config.toml
model = "sound classifier"
n_mels = 40
spec_augment = true
beta2 = 0.999
eps = 1e-06
final_lr_fraction = 0.1
Rows from block 5 of a small sound classifier, named by matrix and row number. Each number is 128 + 32 x the weight over its row's rms, rounded and kept within 0 to 255. All counts start at 0. Numbers have three digits each. After the name is the row's rms in percent of the matrix's.
Before each channel's rows are labels from the 100 clips, of 14976, where the channel reaches its highest value: "strongest on" is what is common among them. Only what is clearly more common there than usual is listed. The data: short read English sentences (LibriTTS-R).
# c30: last pointwise conv (model.blocks.5.c3.0.weight, 320x320x1), inputs 160-239

strongest on: voice: female
c30.253 117:170128065221128128091065128128075097128128128117042163128128128128128088128128098128188128128128132121128128128128128128128128128168188128128128128059135182128128044128205128085128128128039071128128128069128128206161128146180166074193128128

strongest on: voice: male
c30.101 111:128128128128128073128128128128199128128128172128128128076128128128128090177132128128128128143128128145019164128128128128128219128094085128128128097128128051097128162128128128171178128128146255128128147128128128128093128128167128128128128128

strongest on: voice: female
c30.305 099:128128128152185128128128042155027156128128128128030125133065128128128128089128128128128128128128128128128067128128157128027128128128128128128128128128128219099192095128128128128128128128128128128128128128197128128225128200128074128128167128

strongest on: voice: female
c30.245 096:167096128156096128128112128128128128128128145128128128077193229197128128128128128128128128128128102128199099128128128048128128065128128128101210128043076169128128147097217128128128128128128128128128128128128128165128128128128128128186128088

strongest on: voice: female
c30.149 093:128128128128114128128128213136128128128128128128159128128128082100128111137128128128128051128128128128128128128128128128128062128128128104195134128128156128128128033128128000128128186128059100128054128128128204127128128201128083128033128128

strongest on: voice: male
c30.114 107:128128082128128128128116128128164128128093184128058128128139128128128128128128125155128128128128192128128085128172128157128128128064128128128128128128128128128021128175173191128128128197128174128128128128181128128128197194128071171113059128

strongest on: voice: female
c30.42 096:128122085128128128177128128128128128195128128128171128128047128128000106128128185217128128128128128128128128173128128100081128115128215065128128128128175128128128128079127128128128128219128128128128128128128128149128128128157087128128128128

strongest on: voice: female
c30.311 090:128128139128128128128096128174128132128128255128128171128128090128097128128128083165128128067128128128128128242128128128128084128128128128128128128112128128128128155071128128128128128128199128128128128128128128128128128128128128128128128128

strongest on: voice: male
c30.233 096:128057128128128128181128110128128128189128037150184119128128176128128128128179128060128076128128128128151165128128146128108128044092050128128128179207128064194128128092128128128128128100128189119128128092069128128128128128220225229128128189

strongest on: voice: male
c30.27 113:128067128167041128206128128128128128128128128128025128128128202128084128128057128020128128092096161030128128128022128098128128116128128206152128128128097137128066128128128048179128128049128097128098128128128046128128128128128128128128101128

strongest on: voice: female
c30.59 087:128128168128128143128128128128128128128128231128128128128128128189128128128196128128128128128128175101128128128128128128128128128128128150068128128128207128223128128128128128128128168128128128128128128128191128128208128128133093128128178031

strongest on: voice: female
c30.66 088:128128128128233128128128128128128128128196128128128128128187128128128128128128128128128212128128128128128128128128128128128128100128128128132128128128128128128128128185233128128128128128113128128128128080128128128128178128158128128128159128

strongest on: voice: female
c30.285 104:128128128128128142128128128060128238128128128122071128128128114175211128128151071070128128194191215128128128161128176074148128128128128128115089112056158041128128058128170184038128128128128061116128128128128026128128164128128128128128089128

strongest on: voice: female
c30.279 091:187128189128124128076128128158128128166112128128128128128128065073128128056080054128174060128128128128128128128092128128128128128128128128128128128128128128128128050128128128128128128128128128128128128128128128128128128128128042128128128104

strongest on: voice: female
c30.193 101:081159128128128182128156128128128128097199128128128185128179128128179149076128128128173128128128128128198128128043087128103128128128128128128128128128128088128152128128128128008128128128063128128128128127128064128128128128128128128092128128

strongest on: voice: male
c30.24 102:089238128085128128128128128128097151128098128187128128128185128092128128114128244083198128128128089128071128128128106203128221128128097166128017128224128128128128062084106128161111059128185128128111128165128128128128128128128128157128128019

strongest on: voice: female
c30.244 102:128128128128128128128055128128128128052128128017128128128128128128128128086027128128128175101128180049128128128128128117154085128075128128207128029128128128100050128059128174074098128128128128128128072128128128128128140128128128208128128061

strongest on: voice: female; the word "it"; the word "is"
c30.167 095:083128119128128128080128128128114128105197128128128128128128128168128128128193128128182128164128128168035161114067128128128128128128057128042107128172128128128128128159218128051174128128088167128128128128128128128152128128128141128128073128

strongest on: voice: female
c30.166 096:170177128128166128128128128128128128128104128128055128128128180069151181128128128128128063215128128128128128128128128128128138128128195178128197128128197128128128128128128128173128128128128167128128128128088128128095092175059095128128097128

strongest on: voice: male
c30.169 102:084194128128128128128128199128178128174169128128128132145128188128128128128185128128128128128128128185128128128128083105128128077128100128184128128128119128128145128128068128128128171160128128128128128119128128128128065128128185175128128056

strongest on: voice: male
c30.230 094:128128062128128128128128128128184128128128180201128128195128191064128128192128128080128145128128064128128169128071128128128128128128128128128128088128011128128128082128128087128128128128128128128128128202128128128128128106128128128128218216

strongest on: voice: male
c30.195 102:067128128128128079128114061128177128128103128128128128170033128128128128199162128128128128128128194128128080128128101128128128128139136128092128050128128128128128128128128128128128128192128155195128128128128074128079128058163128037220128128

strongest on: voice: male
c30.4 096:128069128006128128079128128128128042208128128128128128128128128154167128128128128128128096128128128128128083128128128128128128128169128053128128152128128128128128069029128128166128128128128164128073128128128128128148167128063085061094128206

strongest on: voice: female
c30.296 107:128128128128128193052162128128128128128128155128176128128128185128128128128049128131128128180128185128128071128128036128128128128186128128128128137128185128128128146128176128186128128171128128059128128128128128128165128176128128097128128128

strongest on: voice: female
c30.235 104:128128128108068128115128128128128174128128128166128033027128128190128128128103128074128128070128116094128128128239128128128128128126199084128128128128128128128144128128194128128128128213197041097128166128064128128123128128141146128128128128

strongest on: voice: male
c30.142 103:128128128095128128226099128189150128128128152092128128191128063085128128128185128128128098128128128181128128128097192128128208128145128128128128128128128128128168128128128128128057128165158128128062128128128128198128128128128128128174128057

strongest on: voice: female
c30.288 099:128128168128128128128128128169128128128110069209128128128181128128031128128173128095128128128179128128128128128165128128128128073128128072128128128096152128128128128128128128091002128128128127128086121194128128128128177253128128075136083128

strongest on: voice: female
c30.49 106:128128128128097128055128128128059128044125128128059128128128128128128154075128128128128128128178128128075063195128128128050128090128145128128128128128128128128128183128128103128128128128096128058128128225057128019128128128128128045128073182

strongest on: voice: female
c30.105 089:180128128128156154128128128112090128129128128108128128128128128128128173128128141128128027128128128128138128044128128185128128128128128089128200128128128128128128128128128128105128153128210106166128128128128100112255128128128128067128128210

strongest on: voice: male
c30.219 099:128128128128128128128186187128128128128154105128128081128128128128128128128128128128175128128105128128128128128128210097201236115128128204128069128128128128128128128128128128128128128128128128128062128128078128056128103128128218128084128128

strongest on: voice: female
c30.41 093:128105128128070128128128128198128128116169128084128128128128128128075128128128066128128128128128128128181128165128202128167198128128132128095128128128128176171128128128128128128128128128128128128153128128128128128081128128128128128128128156

strongest on: voice: female
c30.228 097:128207128128128179172184128128128128100128150128101128128166128198128128128128128206128128197128128128128128128128128128063128128128128128128183128128098055156031128128128213128128128166128128128128128050128165128128203128165128128128128128

strongest on: voice: female
c30.100 106:084018128128128128128128128128128128128128128128147128081114128086128128128128187191128138128128082128128188174128128050106128128126128128098102128128128079203081057128128128128128170120077197128128128128128128128128128128128076128128103128

strongest on: voice: male
c30.64 104:161114128124128128054192128199128205128215128124128064128128204128076128128189225128128128066128128211128128128128120128237128084128092128128128128174128176128128128128128047128128128218128128163085128128128157128128214128203128128189128128

strongest on: voice: male
c30.58 114:128151128128120128128128128128178105128091128128128079136071128128128211128128128128165128128128095128128128164128128128128184128128047128128128128128128128128255128128128128128128128128039128148128188128128191077128179190128167198128128096

strongest on: voice: male
c30.290 091:128128128128061128128128177128175191176174196128128000128128128212128128128128128128109128128128128128220128062128060128128128128128046128076128128128128128128128128128128181128128128128128128128197089128072128128128128197128222128128128128

strongest on: voice: male
c30.16 113:128069128128128128128128128128128145128164026128128038128096128105182128128128083128128134121128191105128128102128128128128128128128128128072128128080128148128128128128128128128128128128128113128128210128109206145128072128128128128128128128

strongest on: voice: female
c30.188 116:128131128128167128128177107128128128128128174128128128128128128128128091128183008128128128128128128128076128128147128188090089128056203160128156128128128129128128128128085128128163224128128155128160128128115186174128125128128172128128061164

strongest on: voice: male
c30.2 101:128128128021128128128128128128128178128118128128080128128128128128060063128128128128128128160129128128060128142081128128128128128128128128128128067128033128128128128128128128128128128128128128128141056128069185128096128128017128177128201128

strongest on: voice: male
c30.85 093:128128128128128128045128128128128128128128128128128128106128128045035128128159113128128128128128092128062212128128128128151128128128128128177128128128128128155080128159172128151128055128128128128128128128128128093128128190128064128081156128

strongest on: voice: female
c30.94 096:128076128128065128128128128128128128189055128197128061128194128128153128128128128128128128128128065128128128132128128128187128208128128128128128128128128094212128128128128128128128185128145151128100128128128149128128128128128128128214128128

strongest on: voice: male
c30.107 099:128128195128184128152128229128175203128128161128195128199128128128128128128160128128128128128128149128128128128128115102128128128128128128119128023128128128128128128128128128128049188221128184219128151128128128186128128128128175128128128130

strongest on: voice: female
c30.287 096:123174128128198094128021128128156128128128128060128128128128128128178157128128128128056128181128147128128128128195100084128098128128128128005128128121205128128128063133128128128128128128128095128128128128179128130128128082128062128128128128

strongest on: voice: female
c30.130 095:128128128172128128128131128128145128196086211128029128128128058128218086128128128128128062182128128128128128136128128128128112119164128128128161129128128128128109128128126128128128128128128066128128081128128161128128177128255169128128128128

strongest on: voice: male
c30.20 104:128128128128128102128128128052128175128128128140128090128128128128128128128128056128177199104061048051128128128128128128128077128128128054128168128128180186114128128128128211128128128026128111128128178128128128128093061128157145128128128128

strongest on: voice: male
c30.8 099:128128128128128128128128128128200128128213079128255058128015128128185128128104128128128195128128128226239128128054128056128128128128128119128149128128128128128128147128128149128128065154128128128128128078128128208128128036087128128128128128

strongest on: voice: female
c30.272 097:128128128128128128072128128128128128128119128128128127128159015128000128223084072128128185128097181128128128128128171128128128128128128062128128128084128128128128171128128128128128128128128128096128128128128128015128128128128128128128128230

strongest on: voice: female
c30.201 098:094157128216067117128083193128128128128092128093128128128128128128155107128128133128128128008128099128128128128128128128082154092128128115179002128105128179219128128128128048128128189128070079128128220195128128128128128134128128128042128128

strongest on: voice: female
c30.36 095:128128128128128128055128128128120128128128128128183124040212176159128128128128128128128128128128128128128128128128128128053128128128105128128128128128128128128128128128163128128128128128128128128128128128128128128128128128128128128035128114

strongest on: voice: male
c30.209 088:056078071128128128255181128128208200128128128128128039128128128096128128128128090128128143128128128128128128128128000128221128128128128128082128073010128128173128128179128128128128128128213128128128128128128128128128198128037128128108128128

strongest on: voice: male
c30.78 115:128128170128128128156155096162128165215092128128109128128128225128128128128128128128183128123077128128101128144170128105128128128128128128193128128128128128128128128128128128128020128189151075128099128158102186128128026162128128128128128131

strongest on: voice: female
c30.71 105:216190090209128139117128128128149128163128128128128155128128128117128176128128128128128128201128193104133128054115128156097078201171128128128128128128128188128215128128058172128128171128128128128128128128128128128228153128128128128145128128

strongest on: voice: female
c30.225 095:128128128089132128143128128128128128128128128155128128128128128061128128128128128128128128128109128128128128128183128128078128076128128128128171128181128128128128128128128173128196128128128128054128128128149096062128128187056128128128128128

strongest on: voice: male
c30.112 112:128104190128076073176128169128128128128128128138128128140128128128128128128128128180128128128096128224128128205186128143128172128128128128080195128128128163128187128128078186128128128128045173100128128128128128128128128192128152145128128128

strongest on: voice: male
c30.115 096:174179128128108172118128128128128128072128128052128179128128128128128128128128208128128043128128128128128128128128128128128061128010128128128128200128128128128166128128128128151100128128128128128128128128128128128128128128128128170143128128

strongest on: voice: male
c30.61 101:128128128168159128128076143128128128128128128128128128128128196128128128128191128128128128128128128094037104128128178073128128109128128128128128138203128128210128128128128150128128128128128128148103128128081128169128128128184166128128093128

strongest on: voice: female
c30.129 090:128236128128128237128128128128104128128172128128128128128162128128192234128078128128128128128128128128137128128194240128165128128128128128128128128066128034176128128128128128128128228128128147128128128128128128128128128128170149128190154128

strongest on: voice: female
c30.286 108:063128128128128128128221128128128128128128128128128211179128128128128128060084128222128128128128180128128128106128198128128128128128128128128204183140128128093128128155128128128128133128167128128128128043128051128128175076041128128128107128

strongest on: voice: female
c30.77 092:128128133128128196128128128128176128128128128128128128189128254093128128128128128106084128128128128128123128128128233128051128128128128106094128215128128128135128084128128128128128128176255128208128092128128128128128126128128079214107128128

strongest on: voice: female
c30.206 107:128128128175114180128105128128128128128128128128128120032128128128128128084128128128105160128128128128208128128128128128128044128128030128128128128092175128154128128176128128111175120128128128059197058048224177128185128128201128093216128128

strongest on: voice: male
c30.106 099:132128128128128128128174128036073128128128128105128128128128128070128128128128128128128128194128128008053128128128128128128128128128128128128054128128128128085089224128171128128128128128128128128128128176128128089128128073128128128128156128

strongest on: voice: female
c30.294 092:128128053174128128128128128128128197109189128174103128179128128128167158128128128128128071128128154128128128128200128201128128128128128128113128128128128153128128060106128128149128128183087172067128128128128128128172128176077200128128128128

strongest on: voice: female
c30.23 105:128128154128128128220128128128128128128128128128086128128128128128187128128194199128128128168138229128128128103089128128172128232128128128128128071128058128123128128128128128166128128086128128103128128071128128128128128128128128072128128128

strongest on: voice: female
c30.302 094:128128190128128056128222128128128087128128151128128128114128128114128128128194163203163128128128027128128128128128128128128120128128128128128128052073128128097128128128085128128201128078128128066128128128135128128128128128106128128128084000

strongest on: voice: female
c30.88 086:128161128128200171128128128128128128128165237128128128128241128128128128128105227128128128128203128128128232160128110128128092074128128094128172182082128128128128128128128111128128216128095163128128128128128128090128194128128128128128128128

strongest on: voice: female; the word "it"
c30.180 091:128128116221128128128128128194128128128189208128118128128128128075128128114128128128128128148128128128128128128128128128128128128192128128128128216038128128128128238128128182128128128128128128051102093176128128128167128128155128128172128128

strongest on: voice: male
c30.89 115:149181128093109054128128128095184186128128128196128128128128128029128059128182128128128128050128128128055128128128207128128128128128095128128033128147128062128128128128128119128128128128076097128091162128128128126128062072128128128092109128

strongest on: voice: male
c30.181 114:128077156167128128128128208145128128066205128128128128128169128128128128128128128132128177128128031155128076128128077128155128128128098095128128128128128128128128053128151128128161128182192128128179128128015176128128128112128128128128128233

strongest on: voice: female
c30.275 101:128128091150128186128128128128128128128201153128235192128070128175128128128128128128108128213180172128128064158195128128128128128172248104128128128128128086128128128128194128128079128122128128128128094128128128097128128128128128128128128135

strongest on: voice: female
c30.98 100:128139128215128128128128128128128128128088128190128128128128128128128128128128128128174128128128128114128163128128128128128128209200128128128128128128128128128090128128128128128128128124128077128128027175128128128120164128128128128128176128

strongest on: voice: male
c30.11 099:076128128128128128128171163154048128128128128128039128128100128128149128128128128128128128065128128128191111128128006128128128128128128128128128128199128128128003089064128128128128128167128128128062128145128128128075128155128151128128103128

strongest on: voice: male
c30.22 116:128128128128128128128128128128128128128128079128128128128128128128128128219139128141128128183171128128128128128076075128173159184128089079128128128128228128072128128074128128252177128216128128171128058128128128198142128181128149128126128100

strongest on: voice: male
c30.218 107:179128128128128128128128128128128128128128128128128128128128162128128128128207128178083152128158128128128138128189128139128128128128088128128128128128079128070173128128128128092128128128078096128112012128128128128084128009128007128156095095

strongest on: voice: male
c30.82 094:128128128128128128128128128128128128128128128128128100090128198128128091128177128128128128128128128128128102128128128128128128128128128188164072128115113128128095128064128128070065128241128128095128128128128128053128128216128169164128128128

strongest on: voice: female
c30.21 092:128128128128128128128138086013166176162128128128128128128128128128128128128237128128219128128128128128128128128128128107128128128128128019128128128128128128128128128128226128110128128128128117128128128183128100128183128128161128128128128128

strongest on: voice: female
c30.299 102:128128128128236086070128176128128128128217128128187107128128113061128128128128026128128128170069128128176145128129128128139128128128128179128128188100128128128128079114128128128105111128128128062128128128128128128128174074128128060128128191

strongest on: voice: female
c30.227 094:052128128128128128128162128128128160128128128128128128128128076128128128128039108128228128128128128091128128213128128128011148194128128192128205128186128128128128128128128128047128128128089128128084054128128128124128128074128128128128189128

strongest on: voice: female
c30.72 107:128128124128128091128128128083128128128099197128128090128128187128128128128128128128117066114128128117120128128128128214137199128128039165128128128128191128128128128128128097211052128178128128128128128031128128128128128232128098178128091128

strongest on: voice: male
c30.273 099:128128181128128128128036128128128128128164128187128214128128128136128128128128086128128128100072036078099128128196128128060128104128128128128128128128128128128128001062128128104032128128128128128128128128128128128128128177128117128047128128

strongest on: voice: male
c30.79 078:128128189128128128128128128128165128032128124232128128128128128128128128042128128128128128128128128128128128128027128157193128128128128050078128128128128128128128128098128128223128093128128157096128190138128128128128128128128128128128128128

strongest on: voice: male
c30.56 096:128128043086128128190128128100128166128128128128128128128128128128128128128048128128128122128128152209128128128128056128128167181003174079128128128128128128128128108128128128128207134128128128128128103128128168191128128097122128128128160079

strongest on: voice: female
c30.126 104:045230128128128128128128106128128128128128197128128160128128128128173128128182041095049187254128128128214128128224228128128128128128128070128249128128128071128128128128128128128128128128128128128128133128162128071128128128128128128128128128

strongest on: voice: male
c30.116 105:128128128128169128128198128128128150128128084128060109097207128128128128117145128128128128128095210128123128128128086128128128128128128128128128188128096128128081194128076128103128066128128128128128120128100079128144128175128128128182128128

strongest on: voice: male
c30.210 106:128128128060049128128128164128128168128128073128067111169128128180186128128135128128128255128086065172128128128128128128128128128128103128128157128198067128128183128188128128128128128128060128047128079128128128128128128128128128128128213128

strongest on: voice: female
c30.92 106:038128128128128111128045128128128128172128172204047128128128128128180128128128128159128128128128128128164171128128128128128128128128128128090128128026128175128104167128090128128175170128128098128128175067239100172128061128128128128128128128

strongest on: voice: female
c30.243 103:186128144128128168096113192128128128087128128128147128128128128133074128107128128128128128128128142128128128128128128124128078140128128128128128128128128198128128128105128128119128128023053238128156132128128128088128128042128128077128128128

strongest on: voice: male
c30.43 102:029128128128128170203128128193128128128128128000128128128128128128128128128068128128080128128102077128128128128128128128147092043128067128114128128128128128128128128150097128128128071128128128128038125128200128051065128128128128128128128128

strongest on: voice: female
c30.257 095:128128128128202128128128160055071093128128128128128186128128128128128128128128128128178095128128181128128243128078176128134156128128128067128128128073202128128128128128196128128128128070128128128128128229095128128168128128158128128128128128

strongest on: voice: male
c30.147 109:128175128128128128229128202128128064128128128128128128213128128128128128128193128054128083096128128178150128128128239128128128130128179171128174076128213128198128128128169062128128119128128128128097128128064128128128128128128196161128179128

strongest on: voice: male
c30.251 098:128036128128079128180128128010190194128129066128042128128128057053090128135128188179128128128030106128128128128128128128182212128102164177128128180128128128128128186128128128137128128128178128128128128128128128128128128128128128128128128188

strongest on: voice: female
c30.194 082:128128079128166128128128128128128063128128128128157128230128128158128128128128128128128076128100085128128128193128128128172081128128128128128128114128245047208128128128150128128128128128128128128128128128128072128128128128128128158215002128

strongest on: voice: male
c30.313 096:128128128128128128208205128055128128128152128204128176167128128128128128128128128128128128128110096128191128068128128128128128128128161128128065128128128128128128203202128128128128128061128074128106128128128212128128128128128128081128128155

strongest on: voice: female
c30.125 105:128157128128128128128063068128173128072128128160128128060128128128047128128128093128128128128080128037128128057128086062128128128128128128128128064128128128142128128054193090128177128128195128128128128128128128128175128128128215128128128153

strongest on: voice: male
c30.261 092:178128128128128128128128128229128128128088099128128128128128128128128128128110128128128128179188128163152170128128128128187128128104102128128128128128128128128179128128128128213128128128128128154128148128128128128128128128128128128128128128

strongest on: voice: female
c30.81 093:128128128128128128067128128128128078128128128217128128128060128128128128128150128128191128185128128128225128128128128073104128128128128128128128128114128128128128128128128128128232128128034128128128128128128128068191128128059128171211128145

strongest on: voice: male
c30.192 103:128128187128128128128180128128128128128128072128146128128128144128178114128128128128113128128128154128072128055128128089128128128128128128128128128128128128128128128185128113128128128128128128102128176128043128128128215128083167128059154138

strongest on: voice: female
c30.205 088:036128128128128182128104043128128128128128128128064128184128128128092128128128038097185063088128128128128080053128128058128128155128128128128128128128128128128128128128128128112128128083128128128128026128165128128128128128163160047128128128

strongest on: voice: male
c30.102 093:080128128128128191189130128065128128128128188128219080128128189180128093128128128128172128128128128138128128128128090128130128171128058098128128128128175016128128172147013128178128128128189055128128128081128218128128128128128128128128128128

strongest on: voice: female
c30.37 088:128128128163160128128128128128128072128128128137128130128128128250128128096128095128172142128158090128128185128183128128128145128170128179128128199128128128128128128111190161090128128128128128096128085128128128128128128128128128128128128128

strongest on: voice: female
c30.298 089:128128171226128128128128128067128128128128128128064128128246128128194128078128128128205128128165128128128128128128128128128128128128135128128128128128128128128128128068207128128172128128128128128157172128128128128128166128128128128224128128

strongest on: voice: male
c30.50 110:128114128128065092128128128050056225083128128128128179128128073128128128128128128128128128177128128160180108128128181088128188128128128128179190074128128128128128149128079028128128128171128128128069128107128128128128128098061128128128220128

strongest on: voice: female
c30.293 105:128128003128128056128084128128128128065128003186072128128179146128215210128128122128128216150128128128128128128128128062128128166128082128204128128196128128128118077166128128128171072083109128128128128128128052128128140128128128128128128128

strongest on: voice: male
c30.309 107:128128128128054148128195128059128078118128128128128076128082128063128173128128205128128128120128082128128128128128128128085201128026128128128128128128128128128128128162036128128128128128128128202128128128164128192128214195128128128128128128

strongest on: voice: female
c30.295 108:128128128128052128128128086128128047128085128175095128191255128101128128128128040152128128128128103128128128099128128128128128128128128173102168180140058128128128090128128128073128128128113128090128128128128187128128128094061051086143128000

strongest on: voice: male
c30.40 103:128128128128190128128128163128167128128089169182128128199103255128063128128050128128128128110128128128128087162128209082168191128128128161128128128128128128128176128128222095128158066128128128128128210094128128128094039128128128128190126128

strongest on: voice: male
c30.86 104:128128128128128128128184128128128128128128209128128083128155128128157128168186128128128206128128128128128128128128128128166128194128128060128128128153053241093128128128128128128128128128128128201125167169128128128128128128128195128197128081

strongest on: voice: male
c30.241 102:128115128128087128128096128128128128128128039074128128112078128128128087128128128128160201028128128128070128145178108128128128128128100136072128023128128211128128128128081128128128109128128128128128128128073128128128082128047128065000128128

strongest on: voice: male
c30.153 108:128128128128128128128128065199102128188128091128192128154090128128128128128128128128128128128128128128128089128128128128172191128128128128128128071128128128207128146147128203128128128128194128128222128110128128128128128128107128128128173128

strongest on: voice: male
c30.93 103:128128128128128128084128171196128128128121128093128128128128231128128213128128128128128128128128128191072182128128128207128128163128128128128128128128128066171128128128128128107075102128113128128128104128128128128128014128084128128166128227

strongest on: voice: female
c30.140 098:209098082156128128064128128128128128128128128128128242147128128128109108128128128128128128187128128128157128128128128153128128128214128128128128105200128128128128128200128128128128128167128128128128169128128128128128128128128128128128128128

strongest on: voice: male
c30.267 093:128128128128128128128128128128128238128128090181128128128128128128128128128128241128128201128128128128128128128210128243166128128128128044128128096128128128168169140161128128130071128128113128128128212128128101161128222128128128128070195128

strongest on: voice: male
c30.175 094:052128128169128218128181128128128174128128128128128128128128056128218128128047055158128128128151128128128144128128128128128166128128128128189166128150045128128172128212128128128128167128196128128198128128128128225128128128128128128128128093