python train.py --dataset="short read English sentences (LibriTTS-R)" --time_shift_ms=100 --targets=["voice"] --num_classes=2 --optimizer="cautious_adamw" --max_steps=2800 --epochs=6.9 --lr_schedule="cosine" --warmup_steps=140 --weight_decay=0.4
Rows from block 5 of a small sound classifier, named by matrix and row number. Each number is 128 + 32 x the weight over its row's rms, rounded and kept within 0 to 255. All counts start at 0. Numbers have three digits each.
After each channel's rows are labels from the 100 clips, of 14976, where the channel reaches its highest value: "responds to" is what is common among them. Only what is clearly more common there than usual is listed. The data: short read English sentences (LibriTTS-R). In brackets: how many of the 100, against the usual share in percent.
# c30: last pointwise conv (model.blocks.5.c3.0.weight, 320x320x1), inputs 80-159

c30.117:128220214128128194128128128128128128128128128128128081128128128176128128053128077128128128163210128211128098128128128128128128128128088192128128128128170161072128175128128128128231128128128128128128128128128128128128128128128215128128128128
responds to: voice: female (100 vs 54); the word "it" (31 vs 12.2)

c30.184:066128128128128048128121064128128128200090128128026128218128166128132198128128128128093128209128128128128128128128128128128128128086177128128128128128091128184128128160128128181196187089128128128255128128128128128100128128128188128128128128
responds to: voice: male (100 vs 46)

c30.263:128128197128128128128128128128128088210128128084216128069128128128128128166128090128128098128128151117128128128133128128128062166182128128128128128128128152128128082128195128128247128128081128128128128128128028116128080222128128128048128128
responds to: voice: female (100 vs 54)

c30.312:128128128128128128128128067128128128179150128128128128128128128128128069128128128147128226128128128128128128128128128128170128128112128183128128128128128128128128128128128159128128170128128079101159153175128128128197128128128086128128017128
responds to: voice: male (100 vs 46)

c30.276:128128128043196128128128128128156128083128128128128128128101208128093128056077128078128128128169128128128128128128128128173128177128161102128128230128128128128128111128049128128128128128128128128128057128128128163128044128182128128162128128
responds to: voice: male (100 vs 46)

c30.257:143102227128128199181128086128128064128160065128103128128179074128128163128128128128128128128128128128128128128160128128210128128103170128118128097185128128185128128128128199168128128200128196128128128128175128128128128128128128128128128071
responds to: voice: female (100 vs 54)

c30.302:169128128128128128128128128128128088128128128128196128128128090128128148203128128128066128084038128128128128128128128128128078128128128128128128114128128014128128128128128128077132128052128128128128128128128089195187128128128065043128128107
responds to: voice: female (100 vs 54)

c30.58:128128128128128184128128177128128147204128128168128128128128128049128170128136128070128128128085128041159128128128128128128150103128099128128172199136128159128138115128128217090128128128147128128200128101211128112128080128091128128128128128
responds to: voice: male (100 vs 46)

c30.22:209128128111100128082128128139128128128128128128128128180128102074128193128128128128128024128128128184092073128179171128087128128128128128128128128218128128128128149128128191128128128128161128162159128128244101128216085128128059128047128128
responds to: voice: male (100 vs 46)

c30.116:062128031128092128128128128128128101128128128128128128128076165029128129128128128128128142128142128128099128128128128128128128158128081128128128128128128128090128069128128206181128087059080128175070128061128146128233128091075128128128128128
responds to: voice: male (97 vs 46)

c30.196:128205128128128094128128128128128128128128128128128128128128128102128181128059128128128128128128164081092069128128128128128128128128128105128128128128128037128157128128128128159128128071128177128128128128128205128128128128173128128228015128
responds to: voice: male (100 vs 46)

c30.298:073128196128169157128128128128128140128128042128178079128205128128128088128128128128128150128128128128128128128128074128128128077175128182209170128073206128128128128128128090128128128128128128128128189136128128128168128128128219128128128189
responds to: voice: female (100 vs 54)

c30.253:068037138114128056128128128128128128128128151128128128151128128163099128128128106128128132128127078177128128161128139128113128128128186128128128128060128128128193152156128128073128128128128128128084202128082128128091037128128115164180212145
responds to: voice: female (100 vs 54)

c30.167:128128128128038050157128128128128128086097128128128128077128128128128144128128128128128128128128128188201049018128128128181074128128128128128192039128128128183128128128128128128128128198128128128128179128128128128128128128072173222166176128
responds to: voice: female (100 vs 54); the word "it" (38 vs 12.2); the word "is" (27 vs 8.1)

c30.149:128128180128128128075086128128074128128128128128128150168128128100128128128128128128128097079128128128128138128128169128057128128128128128128128255018009128128128128128128114128128147128128137128128128128128128128128128092128128128128128128
responds to: voice: female (87 vs 54)

c30.197:128128157128128128128100128128128128224128183184083220232188128128128128128128128128128128128128128128178128128150128037128128128170159128128210128128128128128128211128221128128128128128128128128128128128128143189073128128128128128128128224
responds to: voice: male (99 vs 46)

c30.285:098128128128128128128128128128128167128130128128128128128128108104156128128160128128124128128128128128092128128128128128100128079128128128128128128128128135128128128170119128128128177128128202065128128128186185064208128111128128098128097128
responds to: voice: female (100 vs 54)

c30.1:128088172128128128128162128190128237128046047128128128062128107093068128128155128128128128128128073128128111128128084164226167128164128128128128128128128128128091128128048107128175128128086128128128128128128128161128128152128128128128114091
responds to: voice: female (100 vs 54)

c30.2:128128128128227128128128128128128128128128128187141208128106128128128128128128128128128128232128128128128128092201100067128128128128151128128120189128093077128128128128128128128128128128196128128128032128128083034199102135128044128128128075
responds to: voice: male (100 vs 46)

c30.259:059140128142128128128128177128128061039128128167128128128128128128128146128078069128128195128128128128128128128217128128128128128128128102128128189063128094128128128128128128128128128069189128185128128064199128128128102047194128120116128128
responds to: voice: male (99 vs 46)